A small image captioner, trained from scratch: encoder norm rmsnorm.
Rows from block 3 of the image encoder, named by matrix and row number. Rows with one number belong to one attention dimension. Each number is 128 + 24 x the weight over its row's rms, rounded and kept within 0 to 255. All counts start at 0. Numbers have three digits each. After the name is the row's rms in percent of the matrix's.
# v: attention value (encoder.blocks.3.attn.v.weight, 128x160), inputs 0-79
# proj: attention output (encoder.blocks.3.attn.proj.weight, 160x128, transposed), outputs 0-79
v.27 104:158129162152171103120163106104109090125162132112107158115148146174139130110162159104121182108143139122168113133162137129108133114107114141137109134140109164167159121109139143098128145136151167142142092145160150108129090107092111159110149142
v.28 105:100152117127152125113121140150107155133149108129104154106134108155117185174126130062190101096171111133104110084108140139140116162124133090134126126138112156146116139101112093153078141101123123166126136159121165126121139165151138121154130123
v.29 101:170104136126081171113135136112147145148135138154132089135115160145116128153136108119144136181130080146127132080130144096149157112140137113098126118134126104127108143099134152106099125118154142144145136136111077090144139118088130053121128140
v.30 092:166148125127090146116120147114155141058103135158091119140186117100104145149123140139082123136120124115127136124104104144097147121142080125132135124143099123118170123104117163142129108108136102133141148099116108104145111135135127129162154110
v.31 092:094078135138114082122138144090108165144072120122108095082099169112109132150140140114105157108150113124151133107119123145084157122131156136146105093120155077093142106108126123114126076146153171133120116131157126175138119173128164149138105125
v.32 101:139153058101109120158135123129126175119147112149109154097154166103127080151126153161129101134112117114129149099151116123120147136130056149109163144112150121106097140136173178138117126104153098136091125150123148130128087107121128102146134136
v.33 097:127129119093142108172168130115085116125127119149145158142097152136099160142102130115142164151134131146125135153128116157147121084109108126159116104126103157148139156177131140144114139137136097113141155106133114147108101121120169148137148121
v.34 106:095146123169121090129129149120113134131115163113087120134112142150156180128161109143160148117167127096101134122161145110165125125115123137107131156090143137127114123119147115154179150100161182080091105179108126121163099113091106146117164085
v.35 105:159067156120095151149103082138142132169109121130132125127137145142121136133139139125104109138144114092141127097139107092103103127117143131144141067154137098133157153144129187093110090146139138153114174112113096112119110089147185149108080117
v.36 088:146163116128108155123093106126114103116133167113157141087103138106121121100128124126123110148110108187120112114160127133123130077138115101115103117127162173164150137101115069168121112123139148133109105136150157122147154127143094105110116131
v.37 096:104083139103147116104100100113153147115153155128117108144133130126122143111146131103103144094134179151115099145151118131127128124136132145109170151152162156148111115111141170113116111164156118137167150133160128141163092126124110176081159152
v.38 096:140106120112148100149134124139094099061135157131131121140102145117120136179097109122104135183143119144095125155199091178126141141114121062120097140140128140173122113080136126113122123136147098139160103138093172125124122141157167158124102122
v.39 097:110092098142125107158136090095092150119137145139122127119101118113134171111112112078139174154119095173152100129133110159140098094154120096128153135130182126133158127136140094109124097156089141120115101150134189147086120117133142118162108096
v.40 111:143156094102099136133108157115146118107119119110103162126123138127112110120130113136111109081156109120167136142119150171146092099147099123141096110101150099111151119104142157130123124097104092138128150146141178128161125147115163064151124136
v.41 099:166095140181079175125118138148136111098130121121143143178105152109112108134157091118178096102125112144159091160123131136159119162109147135154124122129136116135110074143129089106119125129141062128138086095126159122121118187154143126152122113
v.42 098:136197146109129116160123123130107121152175132093156090120106100126163152110128131114119144105127119114132156122125097126147157089143149096134146173145118140107124123097143141117136138133089133152098121115145083117111121101144165131122142183
v.43 104:162137117088114119163141129146165169140101099105101147099134152147123105118138123149127174106113146108154129131116132083161093129111140140142136127148142098093094140116142136151135137109172163114136125126138148142167128145099116110123125138
v.44 095:143142112141145142120088187137152090095190136090157131142093107141120116168149146205127107122129142100130144132140129177134165148147149155114112147150139114110125117098106101076134130150125146114145149114132122113087111105151085135142104133
v.45 103:147134125161153094088182116106080125122089125147134141140174131123119101069089139120115133163068169180146112142161136101100124166107111154089104166125102152127131138142148121117113101155133154140055142144146143155106149159131107130128111136
v.46 104:152130133097128149119138118157125156113107108153132119150174122104135093133120149096162109140125143101124095146157149115163123144110106143124130203091130126107106157138142151128095168129130133117121104112128114147149140156121123125136135124
v.47 093:126148092078145098135111168137146103142116129143091150167134152123080122149138086142116155128102107166147104133127150130139158184144141105093106170118199136118148145116133096130132113122120109144136139132137134160117168102113115122152127107
v.48 104:161130142178135141130116116152181118119101065136147161130125143128093129092168104120175100139122106152120162140101137097131103132150138135152106120119130150157112166167136148157116149151160158131135104104120138164164109140138092135085114096
v.49 110:148120086154152118146119110143063117132149072144128094108140142098116146139113087123154106122097107128132109077125124140075110104122131117143114131078143147118123170140135136107096111108184118128140119107135111142145149170134106131103094123
v.50 105:102123097122120122166157135158107122110106136144141138160120134148121111138151167079134117135109127104143147196107163142152097129119110168105167120118102084146124140095143120150102143124105147116126109143125073162130146143109112111103153126
v.51 102:096119127132151131160122156124125070127147164116126102099122189136081162118124087134093113122091157163129120095127132110144080134138132160108135142140100119114151136110120129139125109115151121139115103137109133118121114138066150109155132122
v.52 106:160107141114119100124127126161147185122126091097160106107111136114123141150111147087096114140146126126154129124136103093124126110111105166155152187093132166081116163097138125089173113142141190119154127142105156138142108097145110135123161190
v.53 104:154168113150118133125107099159155131122115109109151125069079103154085154128135133119124102116142162092116106128122118092159119051139113135155144126122133168142172157121108152143151121130135156134151145110150105140139116128122139118117138097
v.54 096:151157113128123115171119118163096107128133132105108090108075121134149090163112111134135152137104102112114146133136150138135126078189136093150121131095111121158142123175124171140156158124073115144114127129137125143106139120116146078110128151
v.55 102:135094090160138122094155118165095148079139163102127096116116149106137114155114130146118133103112153082096133120105132131157140134128105134125150128133075151084129099166115101132128079161110120133124119155123146106163157149138102144124121123
v.56 105:148079070139128104131134094156113110145094143104118168120093163103107125139147132132108139123152135144131115158116131140115126145102112166118181075112112144088139144138175101117134179127157081152107168121166094155136122154122137125105171074
v.57 104:156130115108147129107128173132081124164154166116115144124163134134138163128128130160150126152090125107158059123125140122133135112162156079144126120126111171065131138120133162127142124122136145140117153135109154168125191177138098137113133110
v.58 093:118092111123112142131074176156131111122102121150081110155124119165139175097102056115149100086126086125122103140106135175129096097129093150146146132132103113131113198133108119163119120128118123117138153142103152105117157123121152114120136072
v.59 103:109134117147154141139146066131091137122145101138107113122108135105175127135127134113142105136136086130136150168106089083071095074094110157158142122126146134145174145114153172118153129117131120122123134120095118143113127107087108099170105177
v.60 102:117089116099103130140087133135159155102139122117145127114108126101104116140126123143126146151121107132107108108131110097136134128114112122143052170174121136091140146146143137104138118103132090135092120152165147152107107157105134146129115155
v.61 107:087130130124106119143047106135134136108135151131137091121139145104168079150083138100102132121111136126106161105126157151060127118177145150127125160163139105109123129115155184103106101114144130132142112134147116132117139070070184127101143094
v.62 098:097116118153099165097141148136113161081135140108151141115154134126101102141067143159099123128106142127136115125152169108146110139111140123145152129177119113102143110120134121148135149112142065092179116147158099120131129129135142151180119138
v.63 104:113125144143129159100171102100121112173149110131150127137130128134122142151121130115144092131101156108121110099127129130125124144124105113099078144093093194092147117205132128102136114140140110125099141155151148095093121124126169162083069151
v.64 101:130095136107155151143166123136141158096161142120106144156135096121139113133121119132096139134123125169162163120125121133154129158111077097150172142145142160119107119146134110131158128126140106167166114137128115148110138145082131145107123137
v.65 100:124109112093116135163171106131094156138117174116125136139122126156112112148145189142064134140067123141132141154168127135145185141142134113150168126130155132080153139143133137148160094147142111112114149101192111126142137124138175149114108148
v.66 102:146111109102158116154096110051102148132168152111106151127109113123102096131110136133143101142119172133106132128129174128114118114139105139101097125102162138074118173103182108121143129119152122179147131163138133112117088170113110115087116100
v.67 083:111130089104141155179144181112130142111147134146145142124106114113088070156122106108135130105109131100120127120120153142122122138123148146088118154082135150170093139124086133134141144118119128123123128154144165157098144130085104104157138124
v.68 096:095168136142140122153132139162137141133124176164133109084146150125177147154165152130100113108163124105180129109141150125117160150116123108097129167125149117155120108145150112147132089142123111168123129099106154117135129126092160133167156120
v.69 090:162127112172112130130162114173099112127137127110119116158123140098131149142058155109112159097155143127111157140123137181095134160141188136139132108128126092079150064144130115099129141162114130156135082095150160125098099167125114118156143116
v.70 103:123101182155147172076129117078156149092154140110108087130149120108123145164115126163103121129119134189138152145146122110123108115102141146137163118120100140109149146100127142141069134103133111108152151107143168100156138154130088141098140096
v.71 096:156133075182141098094109140098091106125140133139125107052123106122112116096144148104143157148139119092119141149128120137105172104151149112097095131155120137132132124115102092188130111122113119157106132107127158096139124130145129145125128078
v.72 097:124101139139112181111103136124101147078131126160151132163109118111172140137116123156115148114105151163085150162111142127095117124164099113128148110146111136116140125137109146163163193098105099128145109143136138156127155106089144110166175140
v.73 109:133101144095126089153114070091102115129157140150109089112184162078151117130128149119110125178096084141154153113130064156148142186157157120117110138152113131113124148096123136137120113126119131065138154104142131136119155113098139144120115092
v.74 098:123168168104116154177133138149146134076137110170122132113113126148102094123111127143113091108138131121173153108119133177162088158160135125123081189168125115144067195178123119114135141149124146156122129133110169156103121122088129146091148165
v.75 109:160120137098100126131076153121146120150122088096162109167177077127131119089163114164140130157155158097113121102120149112142120183050107150168126144106098087148126145142142132141133159128140122115130110098104117103097124064143129131111082125
v.76 092:137135106096105141165133140122160120146120143118113149122111109136139115118156144139130147123113131118143139120174118151150135103150087139146143172143113161067109143120111131155112140155109128128116099158082155131134152190163129181177148101
v.77 099:099128154116130123101150133157148159095117139141142134129121119158137097197129127145131094106113113154118124149124144118084122147105125159168131110133090084115148149127129161147128143124163130117151145074089119124137133139121169125137179143
v.78 098:141116097126145150102171098129154100100095123133109153130137154101106128139128138166117115162132100159154160167155104161131126148099081149139163138135121127117104108124129143158123132107100115117137146136106166098135140137099085163104124112
v.79 102:116164104099149136067141099130095121122160144113110108153125153088157151107097114130118104095129112122145141131150119181150166152139108150150110110143126145138106112123118170133187087111156173120080165136085145107139147108109126106112173095
v.80 096:122142139158132141131105130124130129114138115171123068125070161120156166150122142107128128114126149107130093132137132159115134083133144115115170140095150105130171127128142099147172119099093093145138151120084149130142097144162130122159131123
v.81 107:089119132124145135115159089146148148178116118102139148114118119143133173139091123128125166097136103140122151145137152114127140130137148101133169119111140119136147122165133128138139139119141130112166105097085144116123141186156120103106151130
v.82 092:092161151144162106147113176125174140097138143114095123132126102136116192137121112131156094128179094139115131142125132098133150138143087129116076152137125173115120104150112118125120125112152134131092119119106104111095101148144095098121129145
v.83 092:145109126126128108122130090125141169115136068113118198117087098097125127090139129127118145134096102129149086137113121119180102114155115111164116114144094159136117099121176162133119167144095121141126125161127132158130095116116124120102125155
v.84 101:153136169151120103108117099091112129159130118147134167135104162098115144137133109136129134160136097194144121152115106131102163157136117137087123153148179207124127149141093098128119163130110117144122105097111145118167138132156124114151120138
v.85 100:122107104124105162151162166086119117126108113148134126074151138070131170175110147136088125149145134136096148130146106132116087147099128125136111158121113125113117128074150128140097139144146114099129131157137156154177108133140109141125133100
v.86 096:154149135162150170107176164143138115156081114098122120161106102157102169125108126140083162108142154137124146152096084144108135159115105123134135125152170119096113120141112139084129151128092127165127145126124109122157076143115121145095152131
v.87 099:130080097137144094131114098124128125110110105132162132110114124103059179139123104161139146111135116175136133120107138135128106132154139155107077130131103173135132092143148142123150139138115149125099118074136146136111067152114088164141114129
v.88 110:118120157150125132110109113107128132147144083106151122181163109126146123160074110132143160180124143122125133110076133070142131137124133112127137132108096150099116118167130126121129123113169102135140074104115081174122117135142114184104121144
v.89 095:127126133115178110143138132108117104126097139154136140131101105108173108124085131123223140134137151132159098133136137152091091080140136135104130142104119107154106142139091122141111100149147113102144091135109130141130156105113119132101087148
v.90 095:117120141129085133120159135131092119140142085177150096160124149121129137174176151106141115097143147097165117143126111141138115149110114153081093074143142100091139150142182190112140127135122144166132094124099109120154114125128124107144122111
v.91 096:156114199156107100161169088147183115123110114154156144153111141154129147093084141121160151125146110141137160104121117127107149116148132132160149167180118146118111131118181132146135166117138105095141101139111110081080127178098116092143113145
v.92 086:125148099076148173109138177095134140126155130117152132143155104111140142114117127148112145131126174113113165125157098120149123131140121140129144107141089141074175114141142111158128136157132139156119083075148097171145128141141073156127141119
v.93 111:190115099070111126159152161126113138146138150121145149131133118129124131148130148148120152107135188141134174123168110159072134140128156146139145180097158141119131130134133110125152150106125107156127123143157142148121169174137103118103103130
v.94 102:104107127139153143131121117142120124110115155131110184140122124163112124119161140162101137118156139105098138132127110152134085066115143125121123109122143195179069134100130117125097172127158117076095113165155114152145118082151148139109126119
v.95 097:115109115111159159145121113134105147119137163130129122121151098138085092124115128120111126144186128085117165115148140128130112107137128161143140122123090131153150125160106131093132130145160127115113088130122171137145092118145118146128156121
v.96 104:167120136092116150188145093115143101132114113135143131143103102102151155125183118135137102119123132119133122121159144122161164148111143142144095148094125110097146129123091135135133119138157154113095152094074109138072108132135113099123136144
v.97 107:122087090118114106094100121146129089119135075111121132077179102107119100121145126126131119107112164150187136124138141128183108143144153155128148117100149142107087091153102162102118145111117110116110135170142072117152119147150173115099122096
v.98 098:131140096124123173157114120108143135158144164144149110130148107164073102114082111114113152117123101094120141144137092132157129120127167088130147105139109114120129187100130113159106162128120134134140130110079101125109081130146139115156106173
v.99 096:164149157112160109133126127156129154115142077119129116052135143116150104149171146127096148106110149118133142159123084143139114147093111128164161136121089155108137160101090133146116120137148154162091144103100093143155165100119163132087100133
v.100 102:062105126081119148110109118123152159113138117099141146115146075106133092158144135099130110108115118158131126149110122074123152110094161097150123118142109140115098132122144147157100157118129107113153159155130163104160117166148111129139154118
v.101 100:129153099097107090142119110164118146141102138081138148123157137128157166110138140106087110157116129112137089083135141108123087101093126137156137122172167144111127152122158109099156118133151151132108140135115151107150118178086123077089123124
v.102 099:135116098137140160159156153102121127092093132174121105128113105094134168071144123096107151134155158131125122137134119112145184114122148114127125094114079118134105160119147088147141116138126150124093136127074133138127083088141078115152132139
v.103 109:127152101161144122109151109142145110133185149154103154116113157102127142169110142143136123096106126139130126137163143119151115137121141115071160145099159156198126099140121133088098102096105117155101110123129124108082142112143161167112148113
v.104 096:109124108110133116162076149169126122158136088093125142117127169168132122145140127127139149139128124111125138139109108141106142134139144159153159098135170148111172099142111138121157111094087116136172133130153118153105114116184094130099149182
v.105 088:119129150165079168083148136134103142109155131124108114109175071135113153133110163141088087162142132099115145134121118103138189106078113130132114155083134111107085137150119127137128104070134110113135174119123107148144112094145149115082129113
v.106 097:110139129145128090120118106107144149149122126132115124097077105132123158141142172134120136135134140175159140152144148079142166142164112158075153135105130172083124149154129142125099131126119108126119090119126073124095086159144124088147159138
v.107 098:158098099127146162119126169114106139079113127145111107116167157139139095106131113146128109171105146163125110147129110126154128085083140145110173127135120094113151173128147161127105130119095143178148132132145138149123144100171101192127129142
proj.27 108:085119124057114141114127157098149126129149094148163104141121102109123149150090136109159135103121097163083102112097096110144140088122144117125120139113121062141132190141147112150138101160091108103158166145099102103130110127137147106117108116
proj.28 100:137105145170115152145171128101129054132142168093128151113099143151146122081131127139112119124120119134101129151126136098095155108113085144122095134149186109123108108114147153124142116139136097084123132132133084124098127130103106137131126102
proj.29 098:102098121137115158138142124098109123118093105147149168120103115144117169138104178144146118114156139131115143152112101106144111127157121132139130077164115178137136078130114120175148139170148103140142102133142130114123159153088128139139151131
proj.30 091:109134142124130143134162187090131132124114133107136146107101107159144115101094154103144123134117136157127153161103126120100120142160158126112146093110109177083142154175200115110118170136158184146162109149136121126186155112132171119103102088
proj.31 090:114155091129141128096112178139145133107124116085140100150131144107136142128163115151150119193145121161100142182159140108141135089123103124114112179098113145083083110146103141123132170112142136135130118124095124152098097133146127081098150137
proj.32 104:106104130128156124094118130111119121139118114105137122173147129173138153096155118105109134085094154132110176138120109152114152171092163115154098128177100102109141136137123122144124180106121109134140133142134145103137159173108183145077113119
proj.33 092:130143144148105174138151129155124121147113133115148174130127073109166148146164101135128104133102097115101168120128142126152130128142153157104150148096123146111139143092142094121137125100144129115130141121170150155167102127113116128145152077
proj.34 106:098162137115105150133100119141114135130132130138166100116186125082126140084107121147112105193145106141177112133101107141120067100124099138146127135149124113095154165140094191107117110146092118132169136122134127138134112117179137121131129159
proj.35 110:120138091159149155121141139132135154104125136121116146150121186085108136126171089107122140173150148167101148149105162121156148103139108117136101127119075107133130122152148096140145165143126119134142107142170174139145166130091107090143161117
proj.36 088:118153159136129105168149147118129096112125084130134117095131117154128154137092173102137110087147121120114131189103132124084110136142144160116101148115130149128150146155149140086127075149130127119110134134070149139087110079091109112141123133
proj.37 101:112167122160148115149110163140131152102126147148096151103147115149167112139086141162136128117113087102169141114128147123146122113130114123154096129111054117101159156096127079086105164159168174124129136109114122105150137103142122116082081152
proj.38 095:136174176141125164096127173153127132148127131130135124096142096156196100136107127109106073127099116104157142123134151148114119100138087174106123138093156138122132131148148130115138123115129151136094128139161121141110118138141101076113124104
proj.39 096:152177142129159143099108149170140100101140161109148135099130101133131145128168143125129105145136144132086180104137128132100158098117075123058131153113149097140110142123120136143123149140158147124142141102103099159127097134134109114137155148
proj.40 105:121141131149114094143127141104148117127113152122161067119131114138124137079156132082141158107139104149083136099122132120112172192118134108101145151124137137152093130178128117180108105129126128128138076110149120087117110155109128166131155099
proj.41 101:137137157084114129131119133134139134131158143103163164135109113173189135085137151113135122146185148115126153150141153143101159147136107071103126126115152126112148130113141124138098112147111082139119110144101136138107134141132093127083104149
proj.42 096:090071081117142125158087128097180135101122134124113157136146132105125120166121104117137114079146109117108111076090148138143089111142119159171118138106079136145143114130109141138136149080148104122137103116116164095095133144134089162153134112
proj.43 103:096153099153132118106089118104115119077139146140098096123124152139103157109141130082150160130127101119137088113113180098130137170098141112123129111128079197134145106127119106131113144165103085127128157146104130137114152121131126135156141139
proj.44 098:072148120128127121073156105110157071123102116119102131165151105120159096129066148126106130108141127157145079119096132108146096146111098108148177119103114099122143124107150128128113151123135122144130126127132124100159100103131154114184100146
proj.45 102:145129108100118099114100156148111091147163113113140122114106147159113119173138111161150117113124167089120131141123126151150164148095153126129143148124124129152109143157110129128126124113119109095117191125053108076146126105115103132135113122
proj.46 103:116170115169105121166096107145100103159160120151130125130071139159113119122146138140104157150121122137157138113131148155098129122113161130129131122127153152165151124099147139135126136125131153127112129134120100062137095179124121124133097126
proj.47 089:132150146163142111147138117092131133136102149107168096117121104145199122130098155122111080117097166091137121165084087149093116158087111162144100139099104130110132113148116158105136070127171106114108130125108128115178134142111147132100111150
proj.48 103:142111153123130120145145107144095144126176149125111144119126156122149119121154133114150168146135141099134118135110117128141143114124151093100115131130109116088138123143128105130132072136071073089144165130119137102149152102116110136175109152
proj.49 114:153126127086140132171127165147165136135096153094173157126125116118115126121114160139133118143150143108102161124139122142134124112113124105119115171114157089124105093165101111170148136132116132057182169140088092125159133124164139122090115161
proj.50 106:112126094142116144142158129087154181119156110114159133142145151102130148099164149154132099150158098145106121141131079111111121128151118108172129147130136143123174164138154104135167096146128096122116165138160164073086132145133161117151162122
proj.51 096:146129094064083103111152181104144154113110116127105132113128078122123139145132131091126143149101095117170085102103128080121135139127137131128140124124153130184100119162116127137127121202119149142165092140130152159078151129120143164112146153
proj.52 104:148140174170160131127116105103091128089106081149085125130118139124133132131141126165154156114102080142124126088128188143189146100121095108114134120160168124162084076156124119178117159108118097089143144098086130081117106105183121125112102120
proj.53 096:107110152152115119161124118123106129122109108171085132112168144105131111142136170132122198135146072154140119125170133137130122128125133083130129186109101138158136119122156086135093173149121130139133123100153102136117096117136124135160133155
proj.54 091:106081136130132126182115107159191125155077145138154127122169113126101118126115119106100138111118128118095112087082133144123142170113151169130133144098104132140156125091112118138112138125121128139102148099152142121165137154121114153138131127
proj.55 104:174128141136156119160155127134102115148095087119114106143105127141123103127129152122110108134098188121155126138156107119114118124123134160141164177148164161140139125113129155096102184099159142147169158133120088138117120103158126121117126128
proj.56 106:130160126123137179107124148131116170123158113120127114140160094098163125125168097147131138128076105127082199145115172130100135139108137105154094090165122123098145117114108128089138111149121126126146113128130132137163129098123136140105089119
proj.57 109:127136117148143117143138101102135124106087120148104134137095169134098110152176127103117102135107167160112127140116097160106113152091149165120138144109122100137103148141112116110101132136147101093157115078107133110111088106125130127154095141
proj.58 095:154113121152140123145148126124139104149145172124126147134134200113151103110184162133157131172178120106128157068089142059102159106126130111130158152117135141122136117137155117129138172167153144152163131112168124163122138109121154162163155131
proj.59 106:150121160169136160124146175147143133128123178152141132087125106092052170140126101125111132142143105132081121102152141134170124084114139116112117184138146149141117118131113096130143110146120127113121134141103158127114107164150127112110148110
proj.60 103:143115126086146148138123145097159095111158142125091146129141127138132113165122104111117102072111123158102105126107162135157131134146142135132135113083138150125084081158120138147122121135123134127138110089062153089139096132123114130136109123
proj.61 103:126112137096155119126140129105133120133141124143112116138146118110103148145161110120134149103167137134109101136143101113149114118142084107158113116110147109140085081136115093123163132170126143163053124148155125150141123154123159136088131120
proj.62 096:151119137104138163132137116109128090135161147159116122155097088109127129159152109139140092107151078143126108178138111131170146121137101152152091138095148169181144086110116126145108138147121170154091133161106142092084122133155126119112104143
proj.63 107:141120106097138136157083136170150114167143117133132118142124114128123173124116163159106138151138151152189129157166131124128120140149137124112120150130148080170090130130129170184104144153126158154146124128103133127127155175142124120149094152
proj.64 104:143187118137105130098132135166104139146108131132139133132119116088124153163102132092128106142145123096108100171149119109145127097122130121115120112134101110113143110126169156068130116109133124144100135130090133140162157131166113168182167163
proj.65 102:174119139130132108116125145146122167098151119122110126153130115092151120134122149101123120128129165136108108123093117123142163128136078164081096152115112147168153124135152140100118061137126121147147089155088129103130110101120102103161117092
proj.66 110:094129156126180140103139110146165141142132148135142105147162155131121159130150155128149151119129139115132101138138112175179133181108126155126128145170063082149109102137164098101123084116135099108104103105122128132116145108127170156160162173
proj.67 084:123147148126127149130100088122100146118139158114128122139093167128115153092117129141126129123118105115128109153183108090173147145131127123094123116149116111123144138131127125127160157140175143142152083123094160118152143151149147147143129118
proj.68 091:120118132119090148095087106158119165110127086131114131144114084073167113077135090110135156171138120139096146135104102123109142118112162119160131084136105150153095113097091143109101140118127158139135145131124133121156143144147092147118102143
proj.69 089:124139146150084128152127112132139097110125140187131119132151146148107116105140085126117115149099138128117151143141181090117116124105115134100127099152190138124058150141156158137147161147143115129132113133093103151134133075097141119102146123
proj.70 100:165169078150125106142155178155167090060157111136134107159122162140118150155143122104120143161150107132068110105155136145161115110130130121151128114153088156127136118159124132125130129131125107119082138146119105155124103126130151110160077135
proj.71 092:135134160120154162146113122120161116105125175181126083176128126096129163108134085147096134163115172180120138109134148098148122147104147130132111146105128135160121151153139150099089127138148119113115082134176156126109148142116153145136116138
proj.72 100:162156087108129146103135131131132087151123075134126165090101140138105124115098145130144165110136143110157132150144142135152109096107144085133143101135152121154122119152098106110128113131128130113086147107154114165114118134136102164106116141
proj.73 101:145100133126138117169114144153134137093122153097135125203130113122096118146133119130126106083140165102127144101134128055102108124104099127098130115091111161105143140130156129113140115134107096158129134189165084114138144164164080135154088085
proj.74 097:119155102142159126115148107117140138105139163161096123145143155116129128105106142147109124106168095115129095132098117111089171133146105121150091103148094131098148113135095155142149116087135128100129122118126125118132120143119103163123161101
proj.75 105:137142133165121140122106147100122125143126188151116129121113136100158169132106137122126116089112103149141162097141096115082124123132166107149148104116171124119127117041086126111101113094080098147125164114126136106105128143111154134132170129
proj.76 092:122114151143107116099126129134120130119126141142127087147168136127166077135109123154098128108171134118153075152111146135162179138125163110102120091101143142138159139171143152106109138118148137117142087127142105178114122089152171170107127101
proj.77 105:156131090122121120166094101120093088146176123123102141109171120124146119127150146090108181123135165135135142112100135151103125109111111125136123148118156112115110127108082120094099146125081102097122137148136144170117113081149109134119060133
proj.78 092:150116169188114095132094126113118145099145167137180156143109124127132116116111127164106128090172159100114130085111134106158106141106124115146107157140092124140151135118130161081109133092144086143115119127121086147122112116145171121124157105
proj.79 103:118116113107078149122160133131130142151131107138169157142117112170092062140191127139135127130077129129139140114117114087124128133106076100105127139122109128123143155128118105115083156162115097092139128173090121130130150145139100130147118131
proj.80 105:114123129107088153123161132125143138135111086130127107136158111157118130147189096149100167154118094110133133126150155134122114122084108116148082095123124154145111145151133138101144149101176127099102108155142166133134127113098061126124113158
proj.81 106:110127108096094145146102128126131114110131101068161121069151167138152112099164104164159105111129129144098089189163116114137091130127106149138113131178125134171137135088118127117096182160163157159148125130137133116128087119128134143113088112
proj.82 080:101100123117100124098115110156168100131128156118109100089099130099120115145161158146105108112120123124160107106159099152122127131164145129125143116097069106082145144125119084144123164142117136090142124118129156163147141118118125182147085155
proj.83 105:111148117163155136134167175124111105178180183155128126095143153137102142174132138158143106125123112115171102145112133109138139133111112134098112125113122064095100151151123106109136136137121111131128126091158092120125110102134112098114163147
proj.84 096:113137109082136138143155132145109104099141151107128140073142156136128120155125114146131102148106144133148130110120115077144144111137166125133126129134046114116147136152138138117139125090188133091098146122177093095131070141122122151150103138
proj.85 097:151143130180151123139120132168170099109157129109136141143078112116145137081103115100162145163135124116126129129130148139122138106134121125111159105143115148147087128166103096157140112136106131185148172111134136132118118160127158075097112141
proj.86 107:152140115154103119172164117110122130131130132165151141119105157121151127100127170137121090141151142198116102153171115128132118108132096124140089135155125123120110102131126178127131148094137136150144108135117144153091132120080110114146138180
proj.87 096:119138146113127124137186144141106125103168190079112107143119122121158125156104166114103102088138145143135137134139135145127133135110138117157121116093089121138111172155149114142157161101129139105114132137123154125125142131071144148139124134
proj.88 109:136154117141126144112169129149105131140148071147096140118125132149131164140130166094145103063121130105073102111136128160094101123153118139121129092104163124106154144132132149152151159153121134152101174113135161164117171154093120161177139121
proj.89 091:065119100112096145110143124159117120126138100118104114133120150133082148098135119141131108120123145066091131119089117182122116133142146140130105098083128140135128102112165165166137140148143084184111173132108135134127155120153126153139138108
proj.90 093:143105144130142131153124099128173159116098129098127122155127113129118096104147151112183130129080153123113068104095118095137096160123095121190104141124151110124124161076084092099144099085143133109116139136122130097117144125163122126144155133
proj.91 098:129106062156147159122104120164136082152067142128113144081163180110108094147147072141110140145156153099133163158116121085110112135120126118140119123121140157163149156158136144118148130089138092148109146098136133163185089122144139145119136129
proj.92 087:137163133137118097135123135137162109105112129141108096146124168146162084098134133118140139088143114182124095148165112142135150103130118130148101098106151131156113119157177080107130120141104132107154155149156121103060107096152182075113143094
proj.93 112:102138123152129145110107128133136113113126139158120163147148175106141126107111124124122153180149127152156118176091153129169181123114127160113157092127113140125142158158159095126125100112118127103139143145077099136137065093100139125123161150
proj.94 103:178132115134152125112127120123094130147136123073164118094073116077114153141120138144149114139156138111155149145123091154137141139153146127105135125116139134101149074155144134138124096132113092124144152090145148116154129198106111098133181129
proj.95 097:173177144137160099142107095122151107117124165120151067127117140142117154136115122122117134108116115161146137152119142123108146160104129107140128098136152117127098142123159122103103147149107133085141091107151160142109128127152140126160114137
proj.96 109:120122122137172120123137170127130139112132162091162124128157149148148106117121119089131123119123125159137120151088132142088133117131076130125147097086120114152125140122148120121102134079116129124141185136154085160104170097153119153145107112
proj.97 102:112132176113077125101110179127145181116145172122118181160139134123103139120139123136156145101118148117125120120122104140126117145144149140117133114126143110080125121084112122117117142108113182127175105137110145135132124132115105109101112148
proj.98 100:142101153121138084137159094091141121157132134165127139097134152117154129114150156126154107135157158176189139139183142138092133137137109134145140129148156094145175094161105130137159122135134120129138123102174123134131106143126137114144136139
proj.99 087:144161117093100116141135149090147130131157159127106155144121124130150144120109124101113145136130116153114113103109112130122129140135147136097109109145126118092149108119125166092093110146100113134156179171151129116113139127128123099154111164
proj.100 101:163135161163103112151120170161128153140179151157121127127118157091136125154150115146150132136125121108094067098167109114145126143142111121111110182160123103121090138161087125077123138153119090150127086086113129141114145117141158140115102143
proj.101 100:121109146150142169155106119172146189169145161137184088112155133128103149114146138123151152136149090135120157165099118130151133198126129114135143118169102090080138127116118133132133139130134169178158130160079116156159102166122155158119138150
proj.102 103:112138169145112114125196136129164148127090126144171131117088150147112086113149094107131139131136120145104096118129120139121111134132104104123137108101121143185129149142153113105112092094127119137139151107135124130082161135143125100146157149
proj.103 103:129112120155135123106124099092076128081133107075116152116105122105131120126164099169131138145123141096048116125118144108112153093116111144123116113112119133113162088113144114111164177106136142109142096116138113112178112134097085093112116101
proj.104 097:120108171118146132146078122103139161176106129102165126128121126146118149141172164132122162144148109140214143169126149139138135106171135151109105154115114084103118172112139135150140141122138110102137111164111190120112076112086099163117166131
proj.105 091:177124140150174145134108166138193127089115108177141110141116106110135175096132094100158156122119114121112063115120144150116094141163079120136135121138113149122138128111096107099109117137119093137157148153075144154122133143109097100164131110
proj.106 094:119136146086116159115152166148161119139124104121150114085113153104122118092145138118160110134147168150101113119115091127127128102123141152161111099096089105131129102128120096130104120101146102130135133104176127133138114108118065155121090197
proj.107 102:135098167131089031097091116143153123106117125161161151169132094148088141139128171116161125115175107132145113111105125147123130108148149139154132117105123104098157105106137139138127137110116112162094110159100144155112101124116127089093125124